python train.py --bottleneck="kl" --encoder_inner_norm=false --decoder_widths=[32, 64, 64, 64]
Rows from block 7 of the encoder, named by matrix and row number. Rows with one number belong to one neuron. Each number is 200 + 20 x the weight over its row's rms, rounded and kept within 0 to 999. All counts start at 0. After the name is the row's rms in percent of the matrix's.
# fc1: MLP up (encoder.blocks.7.mlp.fc1.weight, 768x256), inputs 172-255
# fc2: MLP down (encoder.blocks.7.mlp.fc2.weight, 256x768, transposed), outputs 172-255
fc1.427,088,213,195,208,242,203,211,205,197,215,184,153,202,133,159,196,220,174,214,200,196,198,200,232,219,199,191,192,223,225,186,199,144,188,203,208,174,183,204,188,201,209,219,195,200,193,211,197,182,221,200,199,228,211,164,197,183,177,207,222,198,184,206,209,176,199,212,221,215,218,197,225,236,199,208,228,212,149,201,200,209,200,216,208,231
fc2.427,044,197,200,224,180,238,220,219,191,194,187,201,202,200,200,183,173,205,206,201,206,199,169,178,200,165,197,200,179,191,204,204,210,200,214,194,222,225,201,190,178,207,202,174,235,222,207,195,200,202,200,203,204,207,199,206,148,218,203,180,227,193,209,221,202,201,160,194,223,186,192,179,223,200,192,158,190,202,199,195,199,215,201,201,193
fc1.428,100,196,208,262,186,244,189,217,192,200,191,173,177,210,220,200,196,198,204,202,224,188,200,212,162,179,189,181,200,218,209,216,194,208,198,199,200,198,174,203,216,197,180,202,237,211,199,197,228,222,186,241,202,234,220,185,199,202,204,174,225,200,203,193,165,211,136,167,198,203,202,201,198,186,189,200,219,224,203,194,190,229,195,199,165
fc2.428,052,205,186,190,212,198,170,193,217,192,197,198,217,204,148,197,217,189,182,193,191,205,216,134,236,202,225,204,198,201,184,199,198,200,201,204,186,168,209,202,198,220,223,210,142,199,198,159,188,180,242,171,198,192,202,206,209,196,172,199,247,201,202,248,236,175,216,209,238,250,102,185,196,200,201,199,207,214,207,203,200,203,210,219,208
fc1.429,136,196,187,200,206,223,196,162,200,190,199,178,197,240,213,214,203,207,163,202,182,200,118,200,192,185,226,181,194,188,203,197,198,199,201,209,181,198,214,214,194,200,223,239,203,204,236,199,238,234,199,220,196,216,240,175,202,202,203,160,235,200,202,202,189,205,234,199,211,215,196,220,167,148,208,198,171,200,228,128,214,203,218,209,195
fc2.429,221,212,170,210,215,200,200,198,203,181,189,193,199,200,216,199,205,201,197,227,193,194,254,183,200,232,202,203,187,232,201,199,200,187,193,176,195,189,227,234,193,215,199,243,176,185,184,199,213,225,213,240,197,208,200,247,210,190,208,150,213,204,229,203,205,170,197,207,200,200,197,196,220,190,191,202,267,199,168,209,206,218,229,221,212
fc1.430,105,211,219,206,200,203,203,203,198,198,187,185,201,186,200,150,161,215,214,213,192,199,187,199,134,177,221,179,206,214,196,189,161,211,201,230,191,188,155,197,216,213,222,179,232,197,183,200,200,201,224,200,262,175,205,203,198,187,200,131,200,200,205,193,194,198,200,254,224,188,175,209,205,200,197,214,221,231,201,274,159,196,197,207,211
fc2.430,041,150,200,229,203,161,201,194,200,229,226,198,266,195,220,202,200,233,198,202,200,201,202,197,200,198,214,201,203,177,198,203,196,201,197,205,216,208,200,195,208,209,193,203,189,200,209,256,204,204,243,201,211,202,201,200,211,235,172,157,195,210,200,194,191,169,185,196,200,194,199,209,183,212,180,200,227,193,198,201,197,191,201,201,205
fc1.431,114,212,187,210,162,200,198,194,195,175,183,201,200,229,236,194,172,193,206,198,183,198,200,217,202,190,232,207,166,214,142,199,213,257,188,209,185,240,191,211,180,248,190,186,210,201,185,174,187,187,228,164,256,210,201,225,207,194,223,193,160,196,199,188,242,201,238,190,200,198,187,222,205,193,182,215,195,218,205,234,200,188,211,220,160
fc2.431,086,208,200,213,175,200,242,199,183,207,172,206,201,211,226,221,199,209,206,200,246,198,189,237,200,196,207,194,180,215,179,200,203,216,192,177,202,244,223,207,199,188,191,199,203,208,218,240,203,199,170,207,223,218,210,226,192,194,198,171,187,217,172,173,213,201,212,197,200,197,235,197,204,200,212,180,214,200,203,202,203,201,202,193,162
fc1.432,095,183,177,202,215,210,201,204,224,218,162,185,198,212,197,167,184,230,200,179,228,201,200,192,203,266,210,200,198,202,200,202,212,199,202,243,218,209,181,214,198,184,200,204,168,235,211,208,199,202,198,199,172,171,247,219,221,217,201,245,202,198,182,251,198,169,212,239,222,199,193,205,223,200,200,163,199,186,197,200,203,169,159,206,221
fc2.432,175,217,194,195,202,200,200,217,206,130,230,197,200,129,202,207,197,205,204,235,199,194,195,184,198,196,200,240,217,201,226,214,193,200,212,161,195,199,251,195,197,200,186,179,200,199,208,198,205,208,202,191,218,228,166,166,181,196,202,205,212,181,200,207,208,209,192,213,220,201,207,189,201,181,185,203,248,175,212,198,198,218,191,203,191
fc1.433,102,165,246,193,200,206,206,180,189,220,147,200,204,205,219,169,206,218,211,200,190,199,230,221,192,210,217,213,173,189,206,201,195,209,210,198,200,163,181,197,203,221,187,213,230,200,197,219,181,198,223,211,199,192,220,194,197,200,202,197,192,172,203,192,185,175,179,176,211,201,182,237,187,217,156,219,180,213,205,164,170,198,225,188,204
fc2.433,048,178,210,200,199,200,250,201,201,200,192,198,220,172,202,178,199,175,230,203,199,198,195,190,200,169,186,196,225,262,183,200,205,217,202,195,201,182,221,194,204,222,197,199,192,197,205,234,240,188,182,215,208,196,209,194,149,201,222,189,198,216,201,200,200,211,224,155,222,196,200,198,205,202,202,197,201,200,229,211,196,209,201,202,213
fc1.434,113,218,192,226,255,192,198,190,161,201,177,183,198,200,191,182,206,196,204,189,199,202,210,196,203,229,186,203,208,200,162,207,184,195,198,200,200,208,176,191,140,210,174,187,201,179,217,203,195,226,189,193,216,197,185,198,219,203,200,251,200,193,186,201,164,220,200,200,177,200,199,224,200,211,179,218,201,205,217,212,189,207,201,199,201
fc2.434,060,209,134,186,170,197,206,205,218,217,203,202,168,210,186,143,209,211,170,180,238,174,203,200,223,194,217,189,180,217,207,199,189,195,199,210,203,184,201,194,224,209,187,196,248,218,182,207,200,229,201,228,204,212,189,187,202,190,198,199,209,176,196,194,200,206,195,182,221,211,206,202,220,190,196,200,214,200,206,220,199,222,196,201,208
fc1.435,092,219,213,208,228,179,157,184,190,233,198,201,196,215,216,225,232,200,226,202,202,208,200,189,200,201,214,196,199,263,199,156,188,162,202,210,195,204,172,235,194,208,198,199,195,199,181,197,192,247,181,206,183,200,199,196,202,189,196,213,223,173,229,197,203,220,225,213,203,181,194,217,185,200,183,190,201,203,198,201,204,201,201,197,194
fc2.435,039,218,199,162,191,200,219,208,199,205,188,200,207,202,192,201,206,200,180,214,201,201,189,193,203,198,196,230,200,201,249,197,201,218,198,162,204,202,204,198,201,204,186,201,200,220,207,186,201,137,198,200,204,203,203,208,203,200,209,188,200,220,223,252,197,200,199,200,198,201,200,199,197,206,219,200,206,186,164,195,187,166,188,202,198
fc1.436,092,222,182,247,191,155,195,197,186,190,176,126,190,219,207,196,189,230,201,177,201,244,206,206,158,169,173,166,168,197,208,212,204,156,230,192,235,195,158,193,198,194,147,224,200,204,167,207,230,187,219,201,185,210,206,169,199,247,203,161,200,214,184,200,200,212,196,187,189,165,204,193,184,223,220,208,200,214,202,204,187,231,207,188,255
fc2.436,138,207,207,201,200,171,211,199,198,187,200,146,212,211,197,189,247,200,198,248,206,200,210,201,287,240,272,197,200,199,198,201,159,181,205,216,227,198,219,207,215,204,199,185,182,143,216,199,222,206,204,200,213,223,200,201,216,187,214,250,210,196,205,181,206,180,196,202,205,223,155,188,197,200,198,239,188,206,202,214,200,202,204,211,198
fc1.437,088,200,167,223,183,205,194,220,215,238,226,204,198,186,169,205,192,179,201,146,209,175,156,219,206,238,198,200,213,146,200,188,182,227,197,193,200,208,190,184,201,143,182,209,201,254,173,205,228,193,185,205,235,229,209,191,205,192,196,220,198,206,198,197,191,188,215,194,199,163,192,193,203,231,200,206,191,200,167,199,195,204,200,204,206
fc2.437,019,200,200,212,200,218,191,211,221,196,200,199,195,200,201,205,193,227,169,200,205,192,201,221,199,197,230,200,203,201,196,199,201,214,180,199,201,200,211,208,217,205,199,200,206,196,180,197,252,200,196,214,200,194,200,221,236,200,201,201,188,202,216,202,200,201,203,207,184,200,205,198,200,204,200,209,159,189,170,198,209,199,290,238,185
fc1.438,087,217,202,196,203,199,199,182,198,256,201,183,198,194,200,201,212,197,170,194,219,203,184,211,186,202,220,182,200,176,139,192,209,202,199,193,218,203,188,226,193,212,196,194,200,203,162,184,223,198,199,188,231,198,214,200,226,194,163,218,165,238,192,200,200,218,201,234,191,215,218,221,197,168,200,205,212,202,184,200,203,189,197,219,199
fc2.438,029,199,216,199,246,231,202,200,195,166,204,196,183,198,215,200,197,196,203,199,198,200,200,203,167,189,238,198,153,184,200,194,200,163,212,195,197,226,200,214,199,199,199,202,202,201,183,203,151,144,177,205,202,193,209,198,198,210,202,200,196,197,201,206,200,206,194,209,200,200,210,197,187,205,206,216,195,218,220,209,189,195,197,197,223
fc1.439,100,200,196,170,213,116,180,179,148,178,198,195,193,174,201,192,230,163,233,200,148,202,202,184,202,204,208,192,184,212,186,236,203,198,203,253,192,198,248,200,210,243,202,214,219,166,202,184,187,202,196,217,187,211,214,188,141,193,197,206,152,205,213,201,198,200,182,191,177,177,208,202,198,205,199,204,198,235,208,205,197,199,212,211,204
fc2.439,049,204,168,195,185,207,198,212,216,200,189,203,216,200,196,244,200,231,180,204,213,160,196,181,216,199,177,226,198,193,229,167,206,193,183,195,192,168,179,188,215,189,171,245,207,200,201,205,202,203,215,202,222,201,207,235,181,199,201,179,173,216,201,198,170,219,179,199,217,215,197,198,195,172,142,200,207,182,188,207,194,202,168,213,224
fc1.440,096,262,206,189,202,211,215,219,200,205,198,199,209,203,197,212,200,186,139,196,200,217,197,198,212,202,201,195,186,155,207,225,206,161,186,172,161,234,194,199,206,195,196,200,196,194,201,205,186,191,169,242,180,200,172,200,212,205,187,219,216,208,200,198,208,305,225,187,202,206,202,200,242,277,226,198,174,203,213,208,220,196,199,194,234
fc2.440,048,225,201,306,138,200,210,202,200,197,160,196,201,199,215,242,207,220,267,202,230,207,178,268,200,200,198,189,223,201,183,201,192,194,199,197,181,192,211,199,202,198,199,204,190,186,203,251,207,201,191,204,195,201,199,210,172,180,201,200,158,211,198,194,254,218,203,200,228,202,237,201,196,205,202,202,201,197,203,208,200,178,199,193,155
fc1.441,099,195,203,199,200,236,208,167,244,212,222,184,148,236,201,204,197,191,189,201,196,145,187,198,194,233,174,192,200,172,191,222,191,202,212,184,224,221,196,189,202,236,200,199,210,193,197,198,155,221,184,208,237,210,206,207,232,201,176,230,201,213,200,161,200,196,198,192,207,202,202,210,245,192,186,163,179,198,203,200,202,202,211,200,200
fc2.441,058,202,191,208,201,152,227,221,193,200,188,208,198,167,196,197,196,199,204,200,199,194,202,217,196,228,194,201,213,208,219,207,189,173,200,197,195,195,184,222,258,200,187,254,204,203,216,199,178,148,192,217,218,207,194,201,200,211,197,190,204,204,183,214,204,204,177,200,231,199,167,156,190,191,199,195,217,203,221,193,192,185,199,190,191
fc1.442,084,191,168,183,200,186,231,199,215,226,208,203,195,191,203,184,234,149,193,202,203,173,203,201,203,216,234,197,162,210,188,196,188,159,198,205,178,187,193,170,213,164,199,194,199,204,202,207,212,227,173,201,215,198,187,223,221,197,190,201,180,201,199,207,230,241,230,203,188,205,196,219,164,209,199,194,201,180,226,199,198,149,186,224,171
fc2.442,022,254,199,221,174,211,180,234,202,220,201,205,201,202,169,168,212,225,190,201,235,175,195,231,184,191,202,204,200,224,206,200,200,219,201,198,195,210,232,200,201,218,201,199,189,211,199,178,203,194,201,192,196,218,170,197,200,200,210,203,203,198,200,198,157,206,185,223,197,200,206,186,199,199,200,196,192,200,183,172,212,208,231,218,197
fc1.443,102,209,203,215,187,226,204,206,221,199,199,196,244,209,232,208,206,201,236,143,217,200,205,201,197,218,237,198,189,197,196,201,197,256,201,167,173,158,222,211,141,188,196,212,200,191,200,200,194,202,200,197,200,199,207,203,185,218,189,200,232,206,199,199,208,204,196,200,198,200,196,173,214,84,201,179,187,218,185,202,171,200,208,143,212
fc2.443,129,202,200,177,231,200,199,173,177,204,197,214,140,139,158,213,200,200,203,200,200,198,206,195,201,200,151,216,221,152,185,228,200,146,218,187,181,248,186,199,191,178,208,218,200,203,187,200,197,199,192,219,162,243,158,221,285,241,181,199,210,188,202,224,200,204,200,159,200,182,217,201,199,200,225,200,176,199,191,223,200,202,185,191,170
fc1.444,105,219,192,197,224,201,189,220,191,199,199,127,209,188,219,199,191,188,203,202,246,199,223,200,140,175,165,202,184,176,149,226,205,188,203,184,201,201,203,172,186,186,201,176,200,229,199,207,199,240,237,204,206,200,164,199,181,195,203,200,212,198,190,173,228,198,223,219,208,215,183,197,212,168,191,192,193,204,194,191,178,237,199,211,191
fc2.444,106,201,184,200,226,201,200,197,198,187,197,192,193,221,182,204,202,198,197,197,200,214,200,222,220,204,201,201,196,182,290,178,174,225,191,200,205,193,199,200,203,200,202,261,183,203,194,196,191,197,201,243,185,203,207,206,196,197,191,201,187,185,233,171,198,203,185,194,185,200,206,201,200,209,187,213,213,174,198,199,217,189,204,198,203
fc1.445,108,211,183,202,171,207,241,227,202,176,208,199,201,167,190,225,150,213,218,201,188,153,181,200,193,197,207,204,179,212,207,209,206,149,202,247,197,190,186,192,200,212,216,262,203,190,198,195,208,222,262,211,192,230,152,201,194,199,201,175,215,208,160,200,204,210,218,188,172,136,204,200,201,198,198,207,234,218,238,200,194,180,219,202,201
fc2.445,126,199,294,227,200,197,194,183,192,207,218,194,196,257,199,196,198,201,199,201,214,205,206,192,161,211,161,168,200,194,230,206,221,263,194,208,202,178,212,210,200,204,200,165,200,205,250,165,196,202,164,189,198,198,310,213,212,200,201,225,175,174,195,218,206,192,214,205,193,228,131,211,200,207,213,199,199,200,193,204,199,236,206,202,201
fc1.446,096,213,198,199,205,200,200,202,196,175,165,201,176,200,189,222,170,206,194,198,216,200,222,219,200,181,235,177,191,201,221,166,186,204,259,191,201,253,194,194,216,176,196,160,225,196,192,193,175,160,200,167,197,195,195,142,260,200,204,190,228,198,214,202,199,199,202,200,208,164,195,200,203,197,172,204,224,197,217,210,203,257,199,185,191
fc2.446,043,164,193,200,209,199,200,199,222,145,198,200,193,212,200,233,211,200,201,200,198,159,217,200,189,194,228,217,195,200,235,201,193,200,179,205,200,190,198,201,248,196,195,202,201,226,184,207,202,213,201,186,204,202,210,188,206,201,172,183,213,209,199,200,209,200,185,200,195,205,209,195,203,200,200,219,208,177,218,195,196,198,200,203,191
fc1.447,132,199,265,216,191,149,183,196,197,211,198,199,205,188,197,200,204,190,204,199,205,204,204,206,174,239,245,205,181,175,206,202,200,199,210,171,183,163,202,204,186,190,199,167,214,196,202,193,194,184,213,241,201,223,198,211,211,213,190,198,194,201,208,223,204,182,170,200,156,250,190,208,176,186,233,187,202,170,200,189,225,214,180,230,177
fc2.447,137,196,146,167,203,250,187,199,191,217,187,187,200,176,195,190,201,198,209,258,213,200,191,224,156,212,190,189,181,197,166,200,203,200,182,179,163,200,209,199,215,208,124,197,208,279,147,187,171,194,200,207,172,189,198,208,200,204,202,199,170,202,189,197,202,218,230,201,157,135,232,216,201,194,208,195,200,200,200,206,212,166,217,200,200
fc1.449,089,199,222,181,187,172,186,217,123,167,219,197,193,190,184,223,197,199,169,196,216,181,183,204,221,190,198,206,171,189,162,201,202,106,195,191,200,209,195,209,203,195,198,179,202,201,187,194,200,189,191,200,200,200,197,121,170,200,142,217,194,207,200,192,186,189,203,204,173,207,195,198,210,229,186,223,217,200,203,168,195,199,208,239,164
fc2.449,018,199,193,197,202,194,233,195,205,159,205,171,178,204,187,198,254,220,192,208,218,204,211,196,163,200,237,207,247,152,208,159,245,186,196,201,201,188,198,185,205,195,197,201,205,185,172,197,225,201,233,190,199,193,208,190,202,198,207,196,198,199,202,198,199,181,185,219,195,205,213,202,203,176,183,200,187,195,193,230,197,200,194,200,186
fc1.450,115,189,179,178,146,192,220,198,205,269,197,167,184,226,202,208,162,258,166,190,200,214,200,210,207,215,231,217,175,199,214,215,237,183,201,150,198,198,187,174,199,155,192,191,210,151,213,208,139,182,217,197,213,212,176,209,200,205,186,226,182,206,205,208,143,194,198,216,202,251,199,200,200,184,212,199,199,203,219,200,215,221,216,183,195
fc2.450,068,202,191,162,182,203,200,170,200,200,200,208,197,234,245,214,207,201,197,204,191,197,195,192,176,201,196,184,187,203,198,207,203,164,200,190,200,236,191,165,144,177,208,213,195,173,241,198,188,218,200,169,206,219,159,203,195,199,200,180,203,231,198,200,200,194,200,212,204,203,166,213,201,209,240,197,185,207,189,250,210,230,203,204,190
fc1.451,118,199,198,188,201,199,200,165,220,189,197,199,221,218,231,208,217,214,203,156,206,199,230,190,211,200,202,204,207,166,236,149,198,223,214,206,187,202,203,209,200,221,218,221,200,181,214,201,200,240,204,185,187,232,223,201,200,188,198,191,173,198,216,199,195,230,200,192,180,210,243,203,199,199,159,208,200,217,178,192,204,199,296,135,194
fc2.451,068,200,202,167,200,205,196,200,209,212,200,279,182,199,192,180,185,201,200,159,202,199,200,200,154,188,165,201,200,196,148,232,199,191,215,151,170,208,202,263,186,200,247,231,197,232,200,198,192,200,200,200,200,200,186,214,201,240,200,200,202,214,200,200,200,184,200,200,222,117,200,200,192,204,215,200,198,200,201,200,175,201,175,201,203
fc1.452,087,233,207,251,220,192,214,199,174,202,192,200,177,205,158,183,245,200,190,202,182,202,173,209,212,200,197,195,194,183,195,218,150,180,195,201,232,192,195,238,195,204,200,193,261,218,176,181,259,217,247,242,205,175,199,209,225,250,199,218,156,197,189,212,206,200,201,218,213,200,198,201,200,237,219,217,218,200,200,201,200,127,176,204,218
fc2.452,060,217,178,201,194,217,194,198,194,197,200,175,224,196,201,191,185,163,225,210,198,194,208,199,180,200,231,200,155,194,189,205,163,192,211,223,192,200,261,171,195,211,178,191,199,204,174,152,200,194,194,195,226,230,213,204,205,172,201,188,218,174,197,200,201,200,179,198,207,200,198,199,200,166,200,198,206,201,202,207,188,220,168,200,194
fc1.453,118,204,191,192,194,199,207,195,198,204,201,210,219,201,179,213,201,203,250,257,193,200,199,202,201,197,194,179,215,152,200,189,215,126,209,220,225,210,149,199,198,201,216,200,250,193,200,200,183,187,201,251,179,201,176,183,210,211,193,177,199,213,200,184,179,207,197,176,201,193,197,213,200,151,245,201,193,202,199,202,185,171,203,199,193
fc2.453,213,167,201,200,206,202,210,210,215,190,200,208,199,197,252,220,217,203,209,173,205,216,190,205,161,197,210,215,213,222,220,199,217,247,201,159,162,199,212,222,206,215,185,247,180,194,207,209,200,280,169,191,199,194,231,232,203,244,196,212,186,198,196,192,190,200,222,208,198,186,196,202,200,225,159,200,204,201,186,185,217,201,221,200,234
fc1.454,083,247,190,197,199,192,199,241,199,224,133,193,201,195,205,171,227,195,210,200,217,194,209,210,207,186,197,199,202,168,201,205,200,197,189,211,200,195,164,184,197,200,183,141,204,204,197,211,182,165,200,200,201,203,227,218,202,231,196,200,191,150,284,193,204,198,199,217,188,208,194,207,206,203,186,222,202,199,201,169,190,195,199,185,210
fc2.454,021,201,191,195,210,198,204,179,203,197,201,200,201,202,194,250,199,200,223,200,152,201,207,211,212,208,206,174,201,180,183,197,206,167,208,189,197,211,203,200,203,199,200,217,158,208,171,217,191,200,190,212,197,200,165,188,185,200,230,207,207,203,202,204,211,204,194,198,200,203,200,208,200,200,217,215,181,219,196,237,198,200,200,186,204
fc1.455,093,135,210,209,203,204,192,168,209,197,205,202,205,208,201,196,194,184,211,183,201,175,204,208,206,215,201,193,203,168,174,199,201,200,195,203,203,199,176,199,207,228,218,170,201,207,170,199,201,181,232,169,197,275,207,203,201,200,204,200,212,198,197,181,204,206,202,198,199,208,201,203,201,197,202,202,201,191,216,200,182,224,213,200,200
fc2.455,032,198,201,199,171,200,179,200,215,187,200,232,163,200,205,181,193,164,267,199,189,199,200,227,179,204,171,197,212,185,197,198,254,199,183,175,200,200,198,199,192,172,206,182,206,217,179,200,167,200,214,200,197,191,200,198,164,201,171,206,164,211,223,151,239,229,216,158,208,202,201,205,194,192,197,206,192,196,228,218,189,200,205,193,164
fc1.458,114,198,197,206,188,202,177,209,201,226,201,184,222,200,240,205,162,200,200,200,193,188,215,200,200,156,187,220,167,209,213,200,200,162,186,183,184,209,200,210,186,188,223,188,199,218,203,178,186,207,215,185,215,223,221,208,137,207,211,207,200,183,166,200,198,190,215,169,188,189,164,198,196,176,246,221,203,200,209,202,187,192,147,207,204
fc2.458,155,166,199,218,180,213,195,191,201,208,205,192,198,201,233,211,203,216,226,195,189,210,202,187,199,208,207,208,200,223,206,195,199,197,206,170,208,195,194,208,167,139,229,183,214,205,219,200,162,209,219,197,203,184,243,199,212,234,203,204,205,180,206,205,211,213,194,194,197,204,175,200,187,159,241,199,199,219,216,205,189,289,195,197,207
fc1.459,094,213,212,175,163,180,206,196,179,213,204,200,144,228,197,192,210,227,215,196,187,200,186,190,252,211,209,199,193,196,164,201,167,181,202,243,146,171,173,199,225,178,202,191,212,231,199,200,200,155,205,203,179,207,198,158,210,180,200,200,219,190,176,195,200,171,180,203,197,179,197,202,200,199,195,220,193,209,153,160,205,220,213,204,222
fc2.459,036,204,209,178,214,185,186,198,202,200,195,180,201,206,206,208,195,166,202,169,144,212,200,204,165,199,196,229,202,202,199,175,206,211,180,175,196,116,198,207,221,206,200,200,124,183,299,193,201,199,200,200,210,201,200,268,200,200,198,177,169,189,195,202,209,196,261,199,199,200,161,200,197,191,200,207,204,203,208,261,181,198,202,212,221
fc1.460,113,218,227,224,199,193,197,201,201,179,201,190,192,207,202,185,201,201,198,211,199,192,186,215,152,211,198,176,207,207,193,198,212,218,199,203,209,201,215,186,192,191,250,208,220,244,226,197,182,197,220,202,208,197,200,195,226,184,204,201,210,199,193,205,202,187,204,197,197,272,198,202,181,217,219,170,206,254,289,226,201,187,202,174,200
fc2.460,092,208,196,243,200,128,199,199,205,197,210,175,213,206,205,213,267,196,162,218,195,199,156,201,227,193,196,217,202,206,201,199,196,179,239,200,188,210,201,232,201,233,201,200,202,201,172,204,235,206,200,214,173,216,195,200,198,179,214,223,200,200,186,188,239,196,211,191,212,187,173,195,192,200,217,205,207,195,203,195,203,200,209,215,176
fc1.461,103,145,212,232,208,116,199,137,188,199,204,196,208,186,205,225,192,209,205,193,212,204,198,214,197,218,199,200,200,216,197,202,212,200,186,164,200,194,197,210,199,167,181,204,181,195,206,201,199,200,200,185,198,220,218,247,238,211,201,225,252,205,192,225,200,194,206,213,208,199,186,200,172,182,203,184,227,198,166,187,215,185,180,189,239
fc2.461,040,198,207,200,203,204,200,212,238,215,212,201,190,202,190,168,200,183,215,200,189,190,139,240,200,197,200,209,202,175,207,181,208,201,203,205,201,199,173,192,219,197,182,195,201,202,200,188,201,203,221,195,202,200,198,184,204,200,200,231,199,208,195,164,202,199,188,178,207,191,198,212,206,200,239,199,173,212,203,247,140,201,199,200,189
fc1.462,128,196,194,202,178,154,196,196,201,205,209,190,208,208,202,200,175,202,196,202,163,204,188,198,185,179,159,152,196,227,183,199,200,190,201,250,197,189,194,183,193,188,207,199,192,174,232,200,191,225,172,198,180,206,207,241,169,198,189,220,203,239,221,206,206,191,194,226,210,193,209,211,148,192,200,199,211,199,199,199,159,197,205,216,205
fc2.462,118,167,200,202,197,200,198,200,201,207,203,203,182,204,185,223,207,197,192,197,232,196,231,205,201,186,207,171,201,191,206,200,201,208,201,207,199,199,191,200,167,204,175,210,191,232,201,233,197,202,210,206,187,193,204,188,165,197,213,198,200,206,181,192,168,218,220,186,222,186,193,178,216,203,202,210,218,232,200,207,254,231,194,204,202
fc1.463,103,173,195,199,176,191,202,199,182,200,203,160,203,212,190,200,221,244,204,197,199,204,209,209,240,200,215,199,241,200,199,178,200,200,191,155,200,209,170,205,209,160,201,192,156,223,223,197,211,224,213,195,199,198,209,150,202,190,165,185,196,172,223,209,164,182,198,169,201,180,200,236,223,187,188,194,201,226,201,205,174,198,208,174,194
fc2.463,072,206,216,214,210,195,211,186,200,201,211,202,215,209,201,205,179,200,201,182,183,200,185,155,201,186,193,200,174,202,204,202,191,201,196,219,182,204,200,187,201,246,198,218,202,191,227,200,206,199,161,128,186,202,204,249,200,193,215,180,215,252,176,200,212,159,177,210,192,233,196,200,212,199,197,197,213,200,207,196,200,167,207,203,185
fc1.464,120,169,217,197,199,199,200,201,196,199,201,131,200,217,225,198,221,215,175,202,203,201,204,195,188,196,190,191,211,206,208,190,213,206,210,226,220,192,200,202,139,210,206,241,193,165,231,196,210,210,197,200,200,201,207,203,201,195,186,202,200,210,195,156,200,202,190,176,195,193,180,205,197,186,140,172,201,198,206,199,201,205,283,163,206
fc2.464,058,199,200,144,200,200,200,200,200,200,200,344,200,186,192,200,167,200,200,182,200,200,201,199,178,200,144,200,200,195,135,211,200,181,202,195,200,214,201,200,170,200,231,200,198,200,200,198,200,200,200,205,200,200,123,200,201,200,213,200,189,232,196,200,200,200,180,136,219,162,222,212,200,207,228,187,199,222,200,208,187,208,185,200,200
fc1.466,110,189,163,179,200,190,229,225,159,249,198,240,204,192,179,217,197,214,198,214,204,141,203,223,264,213,200,198,149,227,194,196,185,168,204,187,221,219,222,195,209,230,202,214,207,201,159,205,198,213,192,200,175,203,190,187,201,201,206,162,200,187,155,200,204,195,213,196,190,155,219,196,204,198,195,187,222,176,200,169,200,198,203,190,204
fc2.466,127,215,280,209,190,200,202,190,199,224,228,190,265,235,198,197,236,198,229,205,172,223,184,198,186,185,197,211,181,157,221,195,205,226,195,191,190,204,215,139,199,197,204,201,188,189,247,207,202,200,221,161,202,184,230,197,182,206,199,215,195,199,197,191,206,190,201,196,189,251,154,232,198,188,226,213,204,204,182,191,206,231,226,199,214
fc1.467,100,200,194,208,191,183,209,207,203,175,207,170,198,213,196,196,201,200,196,190,200,222,206,199,194,176,200,209,200,203,198,178,187,171,197,158,190,217,198,199,207,202,199,205,199,227,199,200,204,168,200,166,253,210,155,203,192,200,203,279,183,191,201,199,194,169,192,200,189,236,200,203,203,196,217,198,195,202,191,187,226,190,174,248,212
fc2.467,053,194,202,208,154,262,205,219,191,208,218,200,188,182,188,159,229,198,194,206,218,187,172,200,195,165,251,218,193,241,251,196,200,201,189,220,203,201,200,139,193,205,198,201,196,201,219,191,200,203,199,204,218,199,213,233,146,202,200,174,191,199,192,192,171,199,174,193,200,180,201,200,198,198,150,218,200,199,198,204,203,200,200,201,212
fc1.468,097,201,222,235,207,204,200,185,213,223,201,214,210,194,210,213,160,199,202,202,172,208,224,198,178,177,200,163,218,201,234,211,204,224,204,182,194,198,201,202,215,202,155,165,203,189,179,198,201,177,207,202,187,217,163,185,178,188,193,200,206,173,236,181,185,209,201,217,185,189,170,200,255,179,207,199,232,185,190,170,200,199,183,190,220
fc2.468,027,217,186,213,211,186,260,186,226,168,197,178,207,197,185,210,254,196,204,241,188,152,200,192,195,210,191,202,256,193,202,202,205,200,190,222,191,198,228,190,201,215,185,213,201,217,180,173,200,205,190,228,200,251,196,215,200,157,147,207,205,214,199,205,196,231,186,183,203,224,197,202,200,262,195,197,224,192,174,169,200,183,200,210,171
fc1.469,103,200,178,208,201,212,208,206,185,229,203,203,198,201,198,200,196,161,197,198,201,182,231,202,202,199,202,161,200,183,208,183,198,205,200,197,215,200,198,216,190,207,201,211,193,200,166,184,168,192,200,202,199,240,197,184,200,193,200,204,240,241,151,212,202,241,245,203,216,188,202,178,202,172,194,197,184,201,224,211,203,203,199,200,196
fc2.469,043,200,195,206,188,176,210,202,208,200,201,195,229,208,189,169,191,198,193,202,201,194,205,194,203,135,202,200,164,103,194,190,206,193,198,191,208,232,200,194,134,211,230,200,196,189,203,183,139,202,196,224,200,199,197,219,200,208,189,191,206,232,200,201,197,193,200,198,200,208,200,202,254,215,193,204,205,186,165,208,224,200,200,218,200
fc1.470,091,201,216,178,247,173,204,182,204,201,178,195,170,203,202,182,198,203,238,148,223,210,185,221,202,198,221,219,172,201,179,204,201,215,202,208,220,205,202,232,209,203,197,218,191,200,193,200,204,189,203,162,203,204,247,178,201,204,183,196,225,188,208,216,200,197,207,213,193,204,180,203,195,176,194,205,230,183,200,142,202,188,206,183,223
fc2.470,027,199,200,200,198,200,244,196,207,200,200,203,202,199,226,100,154,192,201,203,204,138,192,117,200,165,205,201,185,219,194,182,211,199,199,194,200,249,199,209,199,197,242,191,279,199,222,200,192,199,197,206,201,187,181,201,235,222,210,185,207,207,199,201,200,180,165,202,200,199,209,233,189,185,201,192,179,209,204,216,194,209,199,161,199
fc1.471,104,199,202,203,206,202,205,208,200,182,180,199,201,201,236,219,197,198,200,188,197,243,200,223,201,197,198,193,163,198,172,196,195,193,201,210,186,198,169,200,169,202,210,199,213,212,205,182,207,204,208,176,239,177,193,193,199,205,200,256,199,187,191,200,193,184,208,201,183,207,203,198,214,204,191,198,199,245,203,246,206,188,187,232,220
fc2.471,035,168,205,199,201,200,141,211,200,239,202,200,162,241,222,213,211,192,180,219,183,215,199,231,179,207,176,200,188,197,200,191,200,199,200,200,214,199,168,181,199,172,204,201,211,203,190,206,169,198,199,199,203,189,205,243,203,185,201,199,202,200,211,185,199,202,232,202,156,194,202,207,173,198,198,223,198,202,203,200,197,233,200,164,214